config.yaml
arch: "gmlp"
model: "CTC audio transcriber"
dataset: "short read English sentences (LibriTTS-R)"
train_examples: 26041
gain_aug_db: 6
n_mels: 40
hop_length: 160
input: "log_mel"
spec_augment: true
win_length: 512
tokenizer: "char"
vocab_size: 32
norm: "rmsnorm"
mlp_ratio: 4
subsampling: 2
layers: 8
width: 192
residual_init: "scaled_by_depth"
optimizer: "adamw"
learning_rate: 0.0012
beta1: 0.8
beta2: 0.999
eps: 1e-10
max_steps: 23000
batch_size: 128
epochs: 113.1
lr_schedule: "cosine"
final_lr_fraction: 0.01
warmup_steps: 690
weight_decay: 0.06
Rows from block 3 of a small CTC audio transcriber, named by matrix and row number. Rows with one number belong to one neuron. Each number is 128 + 32 x the weight over its row's rms, rounded and kept within 0 to 255. All counts start at 0. Numbers have three digits each. After the name is the row's rms in percent of the matrix's.
Before each neuron's rows are labels from the 100 clips, of 14976, where the neuron reaches its largest size: "loudest" is the band of the loudest frequency at the time of the peak. Only what is clearly more common there than usual is listed. The data: short read English sentences (LibriTTS-R). In brackets: how many of the 100, against the usual share in percent.
# u: gMLP up (value half) (model.blocks.3.mixer.u.weight, 384x192), inputs 96-191
# v: gMLP up (gate half) (model.blocks.3.mixer.v.weight, 384x192), inputs 96-191
# out: gMLP down (model.blocks.3.mixer.out.weight, 192x384, transposed), outputs 96-191

loudest: 2000 to 4000 Hz (45 vs 2.1)
u.84 090:140142099090140128120113100064155166132119142090121113103162146114179116141088139093120155172128070130169103102194129120081174062198148138118145118142101162146093092134155117108115157109081171112142173105115109102114130132093097121132120141093131090137111117171125176102128058117151179114
v.84 099:102160100154113096153082158089162112111136165124140143117095154148141146096147183139136160109113132089129083151138055169137100128098132168163042144130080112155149146136159133144139177144131076122097144175118192161129151186099115128148127121095138124106128116099179133214104134146145151154
out.84 088:083116134171187108095041111197154129171103148116144137163081119107135084134169117159111158131133125131136134157142162089153084116121115099086126132119083100161108167130063104129082189116176155138103130127133161083072095143154118149157111140206108118178065110129131102142118052154111080119

loudest: 2000 to 4000 Hz (29 vs 2.1)
u.11 108:147129156156102114181099113109175178106116125100178125154119120149109083135133122134142146137108148178075197125098098149119164118144118082152144079120197072191183092122080136091087167215202092155120120154174087079133168074110101094111144114084136113137121160063134119128155072130139134173
v.11 117:181168159180143086100097163154148115083164146207143119156140084161103129145161130122092112119168127114118113063081144160157060159076041158119175146114111121109209134078156090148090117124120093140145128121130151145133170134111117107144150046138117133128073104139190097183181111103165143146
out.11 111:165141101105126094100177148126136133084148091113094145162149155133133128117063169176143103150152126061153073117178130110112061143167119106089114108163132128062103136225172115125194066105112090080121130154105128144152145183080106103166145087207106127114101096197107107144119165147141138101

loudest: 500 to 1000 Hz (35 vs 5.5)
u.47 096:096110170077149117082107147140162145108130102147093168091108104100147086146107146114119107134135160179161084209165139125178041102094184101184125098126103114094132140119136144127094102106135147129146150145134128149193124190095131180167188192113119080089108139180108147116133105084147132121
v.47 100:168104098154099191147091160110157074160135159154169143141084150159094114145103151130116164141127108146107108155105106183140134142135107138041108089131126122149158144103080140174103128191149083107161120182153106104109119139101159112143161073078122146177091075070149099151082142118091153129
out.47 099:146196064086172099144163115118174101147160101171083103167127118135108152085143113155064063095138093103064105096131062095116183077137078199135130153118138126079173125102100156151136142101186135192078140104156120100120095124090089156109106149107132147162140081108109043141116137109097162074

loudest: 250 to 500 Hz (37 vs 11.5)
u.210 112:124158118114086121155092127166118087052168158143080136114112108121132095048105080190110118130193130117121135101092139107060085195074150171143097149096135108104181098076109133116118128145090098131141066118198138167098159181125157146145119120133136115091110112112099132182082140079134124115
v.210 095:127116160107136077182140136135126149148097152091081187128128131162127186187141148149130123126114134143142107129193153212202157127147156124138125118166078141104173179087117132119095147135163141109117139135145067131155112098125145158176084117172106125089127100122180125171141099118161128086
out.210 119:139076150085077141177131118103169111086143093020096168121096166093118136114137097095122129104156165123166189112096101135162120138132094127117148127130128159192092081116113164105206111121208118135142133075118154086055153082107106098133100157093129097115100119162086112137079122144153080106

loudest: 250 to 500 Hz (51 vs 11.5)
u.70 116:161130092117170115152143136141141103147128162167128108114101106168140137175076155161124091078170089097078081150120117114168102116125097163055085121104160057161105097142134116141098148144120065155150091146065218159113124158101135145118135042143129118132175103107060102146117143137113105116
v.70 104:168171158207111123102139167127098106076169151088113130145107185134150171159170106145069128138153172119119140142123128138103120155115183113128206160167152128106144101092116087092147153088141128148145127201126107119129140107153135143160106131130122132119111129139159150158167142141099151188
out.70 120:155122079115119131158121155157110090151133169054114098142216105119121099167192137126104129098164126121173134119122081100130171113103088093088117104121113109119197149201158145149150179118080159147070135074067143089104097168138076135160184127167122133068162153107091141084158113121194102134

loudest: 2000 to 4000 Hz (33 vs 2.1)
u.153 098:098087119106127156188121183114093158172123124120137159109172115139067106080121103100115085105075127109123151157130122127199087106109161097129104121120110091124105109133067165133164125089073155149098120147122123113161083161161166123145159208128100125130146175166138161146105155173101133141
v.153 094:111134090121102158091165095100137134159188097121069141145088145094183102161151131127098140089130107150105115128194135101165206154116190102116112119132194131130191087116151141120112129117067140132120156173157099097111134140160120125103168192136120126133146148112136094182072085110103140076
out.153 083:118105195134107137153158194102099102154169153126190146106143185110095140058129086156140084118114099152129173089100165076122187156075134137128125169158104191086159144128215088112126121132072135130190109121125113143124117152179079116114086087140135160043094098147123170102168124099085125127

loudest: 500 to 1000 Hz (54 vs 5.5)
u.97 090:056107090133144181089087122084091134129096174167183089147132110104122123117133084154133101146126138088146151162166133194215096178139157127099115124130097167146121121140134128097172106129143163096133100152096107129178142180122093183103131137085194116052167104120152170073109159104094076133
v.97 111:164176142139131103121138097078145082071121113089097113124106085120164127106183177126123173136088139156126110059097120142115114140096177067118147169117138155092123130133109131097129164111158090150108121154097188147117138109101059107140113054138136146114142159139124097111055149119069114147
out.97 091:162135131105148133094180103070126132111100191171118136103154152146133093093090129145126100142105128139143196123109134079096081186108113137167132102165092102188150149118106103115093126161106127098121134124158141143066097148085164133101096191171101163122077121100142123119113198117070089150

loudest: 500 to 1000 Hz (26 vs 5.5)
u.128 100:150160157099106107150155153102135173111166167155133122121176098097126081148117119166182122064105228108184158165141076181195094080163104153152098188090102132152135191117195176102115157116116137139096116134188168157143067104193130165136185155109147123119143157111144184160158134133137112113
v.128 091:146122163125115103131094080094164110123196163146077123128141107173146134123131100122114147131132138129114129168139113124108111158162095096088094122126104092138164137158164097153097228178119117101070098125107139075102107114092179117092155080123121124156124100126148150118084132141101056160
out.128 097:181174136136138157106115175139165112147156105142125172148112101108147083137125127157066099171146042209094114074158121115135187105107143099132114129203140150096173112107116144093113076141142116139160071125126142087096176152063099133135133156157140142076112139137118094147130086112110167093