config.yaml
dataset: "short read English sentences (LibriTTS-R)"
train_examples: 26041
n_mels: 40
win_length: 512
mlp_ratio: 4
layers: 8
width: 192
residual_init: "scaled_by_depth"
optimizer: "adamw"
eps: 1e-10
batch_size: 128
lr_schedule: "cosine"
final_lr_fraction: 0.01
warmup_steps: 690
weight_decay: 0.06
Rows from block 4 of a small CTC audio transcriber, named by matrix and row number. Rows with one number belong to one neuron. Each number is 128 + 24 x the weight over its row's rms, rounded and kept within 0 to 255. All counts start at 0. Numbers have three digits each.
After each neuron's rows are labels from the 100 clips, of 14976, where the neuron reaches its largest size: "loudest band" is the band of the loudest frequency at the time of the peak; "strongest on" is what is common among them. Only what is clearly more common there than usual is listed. The data: short read English sentences (LibriTTS-R). In brackets: how many of the 100.
# u: gMLP up (value half) (model.blocks.4.mixer.u.weight, 384x192), inputs 96-191
# v: gMLP up (gate half) (model.blocks.4.mixer.v.weight, 384x192), inputs 96-191
# out: gMLP down (model.blocks.4.mixer.out.weight, 192x384, transposed), outputs 96-191

u.286:125133122084095135119143143096129109123144143141173142094138164135135157142149129133143147154116113162117140153186141146128095108138157112144117149185108151109146171158132097067076129130108172167106102141114140142126139182131132171105097115123129163137175137166126141115106122161145173110
v.286:142139115153161124099138137142125112121167168130149115173117121107114165129118086115089151161131138108112146120139137136166092134143116153118125176172159150121136157105138084153088134132104116112119143143105124133146148127053122099124104098107138168120166109129120106106103142127130121109
out.286:132117150121099137129093133138145132135134105095105134154108164123125108167113122121092116148161158109126137126142118106130107175121158095107133145152077133136174148120125130147142107136131162141099115143122155102105131152103114184144140137116150142122145120161130124111110134154109139134
loudest band: 500 to 1000 Hz (33)
strongest on: the word "yes" (56)

u.51:119152135059092105168169138076153128145121106148155087153129101103143147161130128108113128098102079096092164135118128161129156137137128126118130153116125090136128138120156137136116141111109105084151136102137125130096169137126140107115121125148089148132139120070150162162126088131145126160
v.51:127132156098156116158158172121126165133117138133139141130072138144105158147087102161120133162132116155125110122152132089143137112098092142138157157149142154150141152128145128121089165188175169160136138135110101113156136117111118098130150119102109117146131115136110103178095116102073122083
out.51:106120169141135151146111134120131128113119092117174137145147125162109147131193098139066103116126154133132115122125140125117183122131124120143120129136142099111132106143101137109127109144116094106120122107123102169130109081122184115128135120120095171151137146111092104162137050143100118073
loudest band: 250 to 500 Hz (32)
strongest on: the word "is" (32)

u.187:120134132119125076133152144113162137110048124135134118088106185131121167094092116112125128098115133107134097131124129133154152176123111090126130117126093141123118113139103151157112132140131144120087144138063105159143108123114123140090106095140163132112127137097158136145133097169122111127
v.187:086193144131134100141112155112126114161184139144153154122078157143140105120108120167118160136125129106113085157144121186108117178142157137135152104144159115080140092123111173155131168126127133152165131113125149122138160128157149118094123115123120090138152101088111108153122180122157117117
out.187:083085155118126105148153079182114178141144128110174117122091118085164065136136117104097104135112143150132156169153133114144105102164143145086157111132104108095113096149091088143149111145138117159188097134163139126113094119140110145113138114138135115161128176157115146121109110126162154149
loudest band: 250 to 500 Hz (29)
strongest on: the word "very" (41); the word "there" (40); the word "is" (29)

u.152:134170114091110133142108136128179097106136112114135120105129098153146157117123099137083101144110109124122119130131123119141114117133139126159106119072132158137154175199189127144151128114121113184124088133140132168129116149087121145103123155148134101148166123114141145128137100100172124158
v.152:113158120117123142114115102155148114162124177127102125129131165132135147089114141149096168132163160078074111110132108089123095138149152104165165138089130133117137084128108147132140152133128104147111124164131128141111129143094115090163057108099160132127144126127050107090136144113109112104
out.152:067142144140116140111138137166161106132126134151159115091113150096117135073138161136126116180107154141159116105115117120118078077140125157137123125135116120136075162116074129161166147092167139142137120131166124100089155129110118126141113113183139134128128124135106121107130134090124181155
loudest band: 250 to 500 Hz (53)
strongest on: the word "was" (28); the word "will" (26)

u.341:144141180142095151130163136120082154122104116120100133154131105147142099129123148111139078105101118133163109081175170160145097153113176153191152106151114103134135120145130156112144098135133126136100139151133135164149098173125142134124148143118108111137124144152185112088102108140108122159
v.341:158135091110077122171139123112116145160119160124146116117133101103180156114164144137123142129094114139124102112136092159120140160089113134106129141122157082116157097084123152159120133121112124136101141106146084121112137127127151098139092107125162115078150143153101103125172100137103119126
out.341:162133138144093150146122151072124105114142138123159085143190128149076164128118144123091123103147171113139120135145121105129121135127170084131115115114152110098119144171110093111128121138114104148137147134155156087099129134106081119142142118103092119124129106130108138145125151104169099158
loudest band: 250 to 500 Hz (31)
strongest on: the word "of" (32)

u.296:110103124146117110136144165140127103127098110100131083130120174083068165125131128139108122095146131106076115094141146156130098120131041160140119149085134119146123167152129110145132127118144081159124073138127119120133120106175145117140091121121103132144147116124151127150118110116136169128
v.296:100151163120114117120105109132134102152171142097162153126139104143138138132158082124120153130199112154140112137100099152094154147182090124134143146094089114142165119137146067138131162118156111155156091077132103150149113058050107101138119099163102109106126150146144114137133157154103129110
out.296:120119119132123183120111158145171149144116094136130083132117158075109122171122136130136125128188126109201114178181171113120073085157096126141155126160150098188137117119160148122145131094162148114108156140149118115130098097106155090100102128140143124128124148135154170142128152147130122127
loudest band: 250 to 500 Hz (28)
strongest on: the word "it" (92); the word "was" (48); the word "is" (41)

u.101:069155111089144138113160100106115144109138121151173143140116171125147091129079170152110117121123111146092103111124113144158138125134101111153092094157103164129140170158139159114132138133180106174124117087153168176094123121140133136163139145100156108135152111082126149105143116158123095106
v.101:170096128094166112079125117148146147078123137120110144139104109108142121106124153150135125087125111124163084117124083098082115163132137147140121126151119127146136088136120095120118129144147130152147153066111088118168159124109144104099133074143095124114171125159155132152152138178144145125
out.101:125110105123132144112134113132135126105135125149119103145129146157126135149125099139148154145120158142123115061129115115135135163093114081111126124161111172066071125121119131155134113139178120167158182188129125125116117142121126158129118150084143107120134138109127109131159095151162143112
loudest band: 250 to 500 Hz (42)
strongest on: voice: male (72)

u.66:124140161104142185119146146111137137088147072139128135145107100158092122150148136124156148122146131093111124132147147095135143097099164127110130161114115171130081142164128091140135131140127082163094134136146128159179162163141107155088123102114190137139151130165140110124123129099116130134
v.66:145142170144133140161127130133136134163072128161146141118091131154085130134152127180119145112103128159140122146109075124099110159139096113145103155101149155138124094139131120134136139101148090136121155139097108154163159096124127123116154096140098145101132135110131156153118093144126137132
out.66:133135132144137073133149188091133129089151116130131106146120109134097134120146123122150165136149161089141112087151144201128127156133132124090109146109136129154048156140150129136112136125125097170162118098162199153077124137151106097125099134114144128090112121138087123109134132118126142157
loudest band: 250 to 500 Hz (34)
strongest on: the word "you" (41)

u.65:103124129126122133107122172142140158123154103153148117155108146118166103129103155126137085136137112103112137105150096136138112103144128125112155103115146160168116164143118101130120118076166148131148175090100134151095161163135107112073098128113112071168149132120127142134152136132120097138
v.65:140173137132117125128086136101103126143154161125152134122139166120111155106183113125078142132146119122164138134135125163112139167153111106145106115105119133113167109147118158108129112138123123127099137136107102096157106088118116113149115161124132131090094125141110173096158115116159127147
out.65:159116127109172130141133090160094117113129185097152094150102103133101137185155163130146144120117159120122102119102108157170149130087121097077139109129120133133134116157175135164111132135142134151133126132164121142171148127108158157123163136160133144110111112110147134131077105150107141148
loudest band: 250 to 500 Hz (36)
strongest on: the word "what" (56); the word "you" (39); the word "do" (33)

u.355:152134147126135076122186137131175112123102147108105122117115091114137129092142136145149128158166173138149105176099146128147128108129145099147113101139147118130131172143137120116132136161143096189173117134166127166145115122115120159137102142155106117091090166156148136083132107115157102156
v.355:090147119137182147146126106145079138186131134146146126127098064125155127116153118166123125135145141080119121165096135105086115138114081162156133124086146124142134095080115135128110111103155112135097168086141047138125121114119146140167123122147116138156070130111123152107117126119139124116
out.355:107133128131121077134135122150127098119074118132154154077132154125087103171157096067100103157167114138139128113127095155099095118139118174112093158157154153113149127143142091135126161127112134143139152081143103128125144107104082141117162107168115163129147094115134132137147126092128132138
loudest band: 250 to 500 Hz (33)
strongest on: the word "you" (36); the word "but" (26)

u.25:102127144094137160151120109100131143120117158134097123145150175120123161143118123150135115161085109172101123132115116126130118173095103068112120147131123116171114106111130124105146102139124187167132130119118114099167130140078135137116179142124109102128124126121106118115105109092099092148
v.25:133104160129145137106132099115185104133098117118125144116172129100166151106097133115103125126136127075075104144107128122128128124171097115099134128123113161117139126140112101113117166125113143100127110122093103079139128108115133115128095123111137160102123112092099095139139125161106110114
out.25:130104126131083146109129132141130113148136087141128135100144146128108101141115143115124174164174166140098111097115106130097119119132140202167125168187150157113161100154131112102150110135128109116071151137123089163101120098152115136175121143139124127140183151090107111194137119140128152115
loudest band: 4000 to 8000 Hz (57)
strongest on: the word "yes" (28)

u.356:148146151088138091167120109133115134122142134177171148142173100131118149122102146135129119153096142153104151140142143098142157110131145115151169163091117098128102132110114077102113139148174098119154122123182126127178130114164115148124102142105129134138077143122146074121143094119151123156
v.356:153122172126149158159119138163131131149146147156135099133122125104143129147085122172139139117138100140130110137122097104082097165159093116088091131133150137124147144109129072126133128166189150164133181131154124110183131139126118093165151109167119099119075142121119088131099152129157102137
out.356:154139137144059134110129108068137121124168118117143126109139171135175118133093119130108125176145100093121149159150146151138095163112117112133140106147132121149166126073133153143142143135138131138119141132130114155130126164147142117117089083129153129145116117147079125111090168083130153169
loudest band: 250 to 500 Hz (40)
strongest on: the word "did" (62); the word "not" (62); the word "he" (31); the word "didn't" (26)

u.235:115121118118120095169156137105125151150141117115158146142062098163135113139079142121085148144124115174151124129145146127124122123142154146102088123121146119139129148118095105093131090128114127124107147164074127109176144091116177129104156168096128109143137096145113148124141125076091168096
v.235:089160135187137151133139131124127132125121081162108154122133148107133157125106144149154132130163154140124146206134110141093115140129131132109112116121160141128142180148095142114120113163083156140129111115108100109119103156118106136156109151103169092114135087093107138165128137121055125142
out.235:133126150110095144137098160141159168151117115167110114110143144118119130116121134155127190117162114146153129137146124107115133133162109101158185136143086124172132144107116163140180157135128119117053138137154098067100116101176139119134144127161137119127142148163121124139137129137120131115
loudest band: 2000 to 4000 Hz (65)
strongest on: the word "i" (53); the word "should" (34)

u.72:128107156114149133074127146154093108093122124128142123096148128122157112121128146114110121126130144184137125116131105158115125116097100103110153166148150103177150139139153162118120145131095123123111117125157157167138111151102147114097098102170128106136145128150121157081097135118117095149
v.72:125157159113128097109053116141172095137092127139143154109147139119091115146172107112127113121149109155125110127114119134116103173124130138110111133138142134135124132133106160085056145149100133109189131129149120106140107102102109100122127147133103110129118095087121155153132099094134148095
out.72:130146143133119158126117119114159138130129143153177174101111140121140131073160119136150158169174118091160098114150136097158126149167144136117150130131124149100107131084110115102127111137098131133096162093101105115141142157076111120126146129106155170079122104101113151124147131148111154135
loudest band: 250 to 500 Hz (33)
strongest on: the word "you" (37)