A small CTC audio transcriber, trained from scratch.
Training: adamw at rate 0.0012, 23000 steps.
Data: trained on short read English sentences (LibriTTS-R), 26041 training examples.
Rows from block 3 of a small CTC audio transcriber, named by matrix and row number. Rows with one number belong to one neuron. Each number is 128 + 24 x the weight over its row's rms, rounded and kept within 0 to 255. All counts start at 0. Numbers have three digits each. After the name is the row's rms in percent of the matrix's.
After each neuron's rows are labels from the 100 clips, of 14976, where the neuron reaches its largest size: "loudest band" is the band of the loudest frequency at the time of the peak; "strongest on" is what is common among them. Only what is clearly more common there than usual is listed. The data: short read English sentences (LibriTTS-R). In brackets: how many of the 100.
# u: gMLP up (value half) (model.blocks.3.mixer.u.weight, 384x192), inputs 96-191
# v: gMLP up (gate half) (model.blocks.3.mixer.v.weight, 384x192), inputs 96-191
# out: gMLP down (model.blocks.3.mixer.out.weight, 192x384, transposed), outputs 96-191

u.202 103:123097115145185074089125135145148159122157124137155147113099123131167078140081142108099157122155074127158120139119149133143113141096155173097123116131147098129119134159124167097074126115096112174140122076118160116106114148112123131150124113117182090177117133110103111141157109077162159116
v.202 092:121128121143167117095133133142079144171137111158160143128097164171127148115102127091039158128151127083112125153143101109141127108150151126136097152168144113172131127128131123107102123137146106195086143134111183149130093148125123149161133109099134149119125126134156161147153109134131166130
out.202 110:105146151095135158105126091125137143146150117131147156141099103153111098136140110105128130093137134098130119094141132116122133107183134127175112158148044166127126111128132126172112152123155125086133145143126111169134131078126145090091113177124093133147123110110145169119110087142107140132
loudest band: 250 to 500 Hz (30)
strongest on: the word "she" (57)

u.284 098:103099110119129105113122138146106150156153127100125097082135151128111141103132133093098102095105169155107131131152122107120125092191169155115121126160115135097114114106113142136106095156081145137106168169103102119132108139117092104139150151126182085115126115149124148124168109115129144113
v.284 098:172135143144151092125126124125153105114124107132138092104094104110145174114129099105119172134139153164102137165113122112096111130137079131135154113073123104137127121172138139109109195147137148146147106142132147138130113039113139122118148129129106136149090137160082113133106147145147116110
out.284 095:083118191116141113140130158110093169118199120108129116128088097090118096118127126100157164130162126110123147133095133130127139070118106134162088109161161119141114152146153141109190142117116134156090121126103108130117157127140130164167107089107103116134144103061168121159098186148126148149
loudest band: 2000 to 4000 Hz (57)
strongest on: voice: female (85); the word "she" (69); the word "said" (40)

u.55 103:112147123107141110126159114116125129100121132119135141117116133157167118111144124107141075162134108119161124088166122089113128201122124117106159144124134103152147110125127173106151112077117115147155081085133156180115097106140153122148106102153174072148118132129105102120148124132132136115
v.55 102:147162147156145178127128099061178145152088075158133085166136124131162132123115143134114144121162117142109137126099118111079160131125129132103158117161167136129135102106121121086086153119133091150148131124133160117107177163156143150118115090133114103137145131136124122141113131126149140084
out.55 107:117113084098106109141124130154124138137136144122105133146097114154148152115113119125103127130118087124147117140126124122159202142120091108092155154193127113125109103142098142149058145170149086111085144112095117106115153152131116135115139120117124175111150104151142138123102089133150101140
loudest band: 250 to 500 Hz (44)
strongest on: the word "you" (44); the word "do" (28)

u.310 096:116114116130132116159079155143129114116162098130150117117136137162089142141145132115109130112129140080155141118091140100098066120156125123096115077155115132131175128093140122130137103093134129161109133111105143090163114142128130104123134144143071129096128115129113174101134109137083142118
v.310 137:161136159145139138113136122107169149116118156127129090112124111112107139141200152132147123108091125152151139136153119166130166117131126115120132140100152108092115128148124115113150188141176096151125179158103161160150114129096119155129151117116122093129139151138183121154122112157169144116
out.310 109:118113133130147103142114117143106080098137123097119170115083113141095051144115131136120147119153138103137174098120097115128162085137126165129128116153109108167155170092125116110127154135147133102150126141161157130120131095102148102132124099122115132184162181134148141123084166135079152158
loudest band: 2000 to 4000 Hz (37)
strongest on: the word "he" (58)

u.147 095:107142095102151089125136150109144147145119143109154148112139132098121093169123176159168159143134100116165117130093132108118112118105138154101126151113127112126172104119109122113134128164105133173105119111119112144137131082149150144127175115093138087156163130130121128124143139112142138097
v.147 108:128152115139133163116131089118137122120133134143140143145123114169091178170133136143132101127161149160108140139107134127126108118135101097135140097171150122106131081103089116136147125129130126153108161136073127162104134140101136136106130091172116104109129127105186133137120138127152142109
out.147 081:125114174129133158120114146106117155100141146180124121142121081161105137124130121117126149109107113125116139099115120116174128142112125150097119119102119143111101111163173133139096103104157102161124106125122189134136113131121098134152169161119179118131109127137108136132121151089119127130
loudest band: 250 to 500 Hz (29)
strongest on: voice: male (73)

u.365 135:140148125117124126126093073141150147138120118095106153145101180131111160103135141178127165126170136113081114109112128109124138104100100139084156116155141157083123123145085137142140114120138134131120141132079108139155110136112131112181107108134179157126129125110102106115102131118108084142
v.365 093:148127107126084098099116142090142152141111077114127114151141111141119152128119136106092164107110104112113145118105087178122141126124131137128113083099130109133125129140131091122100137128138125106133100135113135127157142131105130110138111141087134151095140113165185119159108173136145149151
out.365 143:132115102110112101116160147096096123128124119151133112145174117115133098164132143101145109092097132152159140144099106183154104093113131121109113153117144115146134136143151105116143150109134138127141122148148150096115125120116159137111186160128115145192130148123092180120198114141169131132
loudest band: 4000 to 8000 Hz (27)
strongest on: voice: male (88)

u.137 122:152144130139107100136142141115125123157134103104134131110094114141115166074086126120083131173151152095140109078099109110102123154146101160134085100149097175121106138125107148149087125120167125140066107126107151115133101107113079113120100100089158160104127107141123113148140142101155116145
v.137 118:134129151136091079147115101087094129090126128112121087127145125127090185146121142157132129125146125140145127146109143158078136122115151154140115098106121106175170111088093166120154126127108149146159148128107136136156152120125133120161128110177158129108082097148138109110144133127166169087
out.137 138:150129088088147129143122149095146106090154144118088130133131104194131082159138130143137121098113140168116128155129124133155111127140131109116141124130146119158126171148187125140108117118121173081193138130129123154126113171114131167165142115107140133147126176182145126120121116102102124131
loudest band: 250 to 500 Hz (33)
strongest on: the word "of" (32)

u.241 121:083088145118119200061117123128126093133123111148131106108142121134184159140121167096127149132145139142108138163096125145161141109137151106091135111135141162111105104156129157176128141095121093082151116135148097083113128155141137119120109120131072132127120079135148116132142143155150110076
v.241 093:136102144096117133143165120101174128150132126110140091120112086124103118149116104076095100102160121141130104088127133123113159104101126108110151146132107130156161119095110085117102129089138140131143118105124145084164147122096111116084112140134129091137125165077126159153111149090171115125
out.241 124:113110139134137091169104169161144111112153151129101113146154164141117144154112156125140135111129158160118113133087132130118142159122122119135166138166131136100167126163095138125117109122143134113145144121153153149118122163176140114102128116100146183137138124150120097147078116123144125132
loudest band: 4000 to 8000 Hz (76)
strongest on: the word "to" (43)

u.254 105:175129146132129082153141172137120123160120133129183131172123123113145135148117159100129141089163177127119119117114102142131150101153110142141116127161146124136128130115135126110092138110118155170155148130136155124079149075153136115115136119100069124166117148150161137157106101150128134146
v.254 112:145119185142111131127144095105089119152164125156092107143115112166139138147160136134117130141140132122153138107125129133153150143126149095116135133169131146142118142100104094137123166123110141119129139155151112139081181120105133130133151122123112109164130133113131108174131139152116137148
out.254 112:131114112114142138103104075175144122080114134134096143081116168097111116085110135156140126103149119149139139102089116111163115141125099074091125137063139141060137133145118086127159124137125113148132109098140125120140122161146137107139092157111112164133121137143099134116104137103160094133
loudest band: 500 to 1000 Hz (26)
strongest on: voice: female (81)

u.228 091:147128129113138088150168108146150115173102145115134101118133135121158097119122116123152148139114147148155113122083133157119139116123066112145100127109157188139122142137130098141108124126126064098190117143104136093112079123110121145110108125146131131149125127127115124109126134140140162114
v.228 089:131140133136126100159132105124174119119171111172182070089080128081146117150125133131145167140120145154125101124116119168080164193114098108099076118123090108110108124103151130112144098137144129122138128141088123148131149138112118111109113103106135158145146127102112067127152142157144119161
out.228 085:111136157117105172120094166135112133148118129105125113139122093152096143112162127118113163087179138110143136087153122112125113114132151074104129140163104155155115085142126104126136132127128131122102133110139094162156134079101126137115137124130144157122087118104107151121126121109141141101
loudest band: 4000 to 8000 Hz (33)
strongest on: voice: male (72)

u.296 110:128113175132093146107147090133129131153141141136136144115142113117131176128139140101160169133150132151088168144130125152121119135119120113100172168153118172165100142117133114145106155113107126082173120111124142076111151082116122136164105121112110109142086090099133114138144142143099100103
v.296 080:096175117074152155129135122124138175106143122103120123109132107154163109123145126127136118148124104160131107144145169131130105147122113082114162148149106107137087147142141113121124140100139109130125132137174129115129064123083160173110153114173090114154150123160113102122163131127136110117
out.296 121:120134135137155163151102134137118149108143102113102121160115136122160168141148138123144149141139133093161144132148170151069124121095159106160140103169140145114140126124150122088125136115124102112138132154120121179165125106162137148154158118131125178151090143164104129086162104152133138093
loudest band: 4000 to 8000 Hz (69)
strongest on: voice: female (84)

u.329 100:118150123186165101136180168111117088103131131166140090172157101162145103150086134154138167113125136140133125163123143140088118135114132167148118124124129134121176115119126121128114194109095091115129115117159153158161162121076085133113160182119139143102092129141114178104097150138108113122
v.329 102:148069130162178120140137098105125146064118103138181152152098144090128120123165099144100139107145129151176111146149102160157143122112105109147135117154125078140112115112151104130119136121163118132145134094105151132139113167131115144127136120174061128146144116113126140152114106137112100103
out.329 097:080112156167141109102095099126109130103110157113118123125125140166166140120109138056135129150112150141072142097138129125145106141126132106120148170114157157126133129154106182141116129124095117103189145151127163117148156116139141142144147125117152101152112160148085105109111135126144152119
loudest band: 4000 to 8000 Hz (55)
strongest on: the word "his" (28); the word "was" (27)

u.221 124:134104165121116142152141142102135142135180129121141131114107156115124191150102112116101139140137128142082115081136140191131112182140089118111151144156112115103146126116116129139150108169130104123159155142133069142126160084134145112170102146119121166109144127112135150132148145139088137138
v.221 106:123135163114086072106140168099099089126143147165156081126148112145081137162151115125115170084122132125138098071082136124136112122152160116112133121146146135154188096160119098142106135152150149153169134140150121117125114102123114115090118056130104087091133141151147086142118113143139130102
out.221 109:111161094112152119139131145178127123145124097114112110106124130135132102138177138114151098173146121099116117160086107118107118044121150132114084138147142096135133144139122145176124164118112165110121125166133192119146128157128103130114139124128144109147129157123139118122122137100150157104
loudest band: 500 to 1000 Hz (45)
strongest on: the word "yes" (25)

u.304 109:157129143152125138133173109092150112120128125137131123142105114150098150083128104143126151113122152167092120111131160118096148126121142144149118170137130092161152164129107098132142092091158095103076119145090125144132131133116103146146167108160102141126168166102147155119092142144117118143
v.304 096:117108141132119157127073146126147089120135111107147086130133101140181143135135150125107158116116116094082106096108139129075132169164163116139142117129139136110160132120106064155155167099101119088122136129132170113111144083076096132137111124137141106087105171165093149116097140107112101137
out.304 111:165157119134175128091105155162147104111119087142161119128139117147142143149128137122167131132137136108148166135153153140123177118141161103124128139117145119107157121115120125137127124144117156129085097117170130074121129099134124118106104122099113097139113105151093116110185146150144146094
loudest band: 250 to 500 Hz (40)
strongest on: the word "was" (90); the word "it" (51); the word "a" (35); the word "there" (27)

u.6 103:170114125125119129111154089074128123156112152147114125140130135082124177146125115115094140122089157139107107122157115076164137069138131087152166152154149122118151124126123155107136145132157168059116152177114116128144115102087193157127120149113107144128118127132116109160123100149091153123
v.6 094:115102144133090142145125119098127110127114145113098145109120197103099154148151094093112159127142124112124074109146127104112128110144111143097127133129086122122195155107130126134160153150132112126115127111078089135177149134108117149144112114133108173152076113089116122134133177131117115119
out.6 098:144136121170131139126107123141152098118110115138132128102119146140135129139123129131146118152127141110171133159093145188100134157072150079100122118141128168154134138136119115126136115134125114186014162132122136142129160130139089117141135134144124112117138070099131094104126116122150139157
loudest band: 500 to 1000 Hz (41)
strongest on: the word "not" (41); the word "that" (26)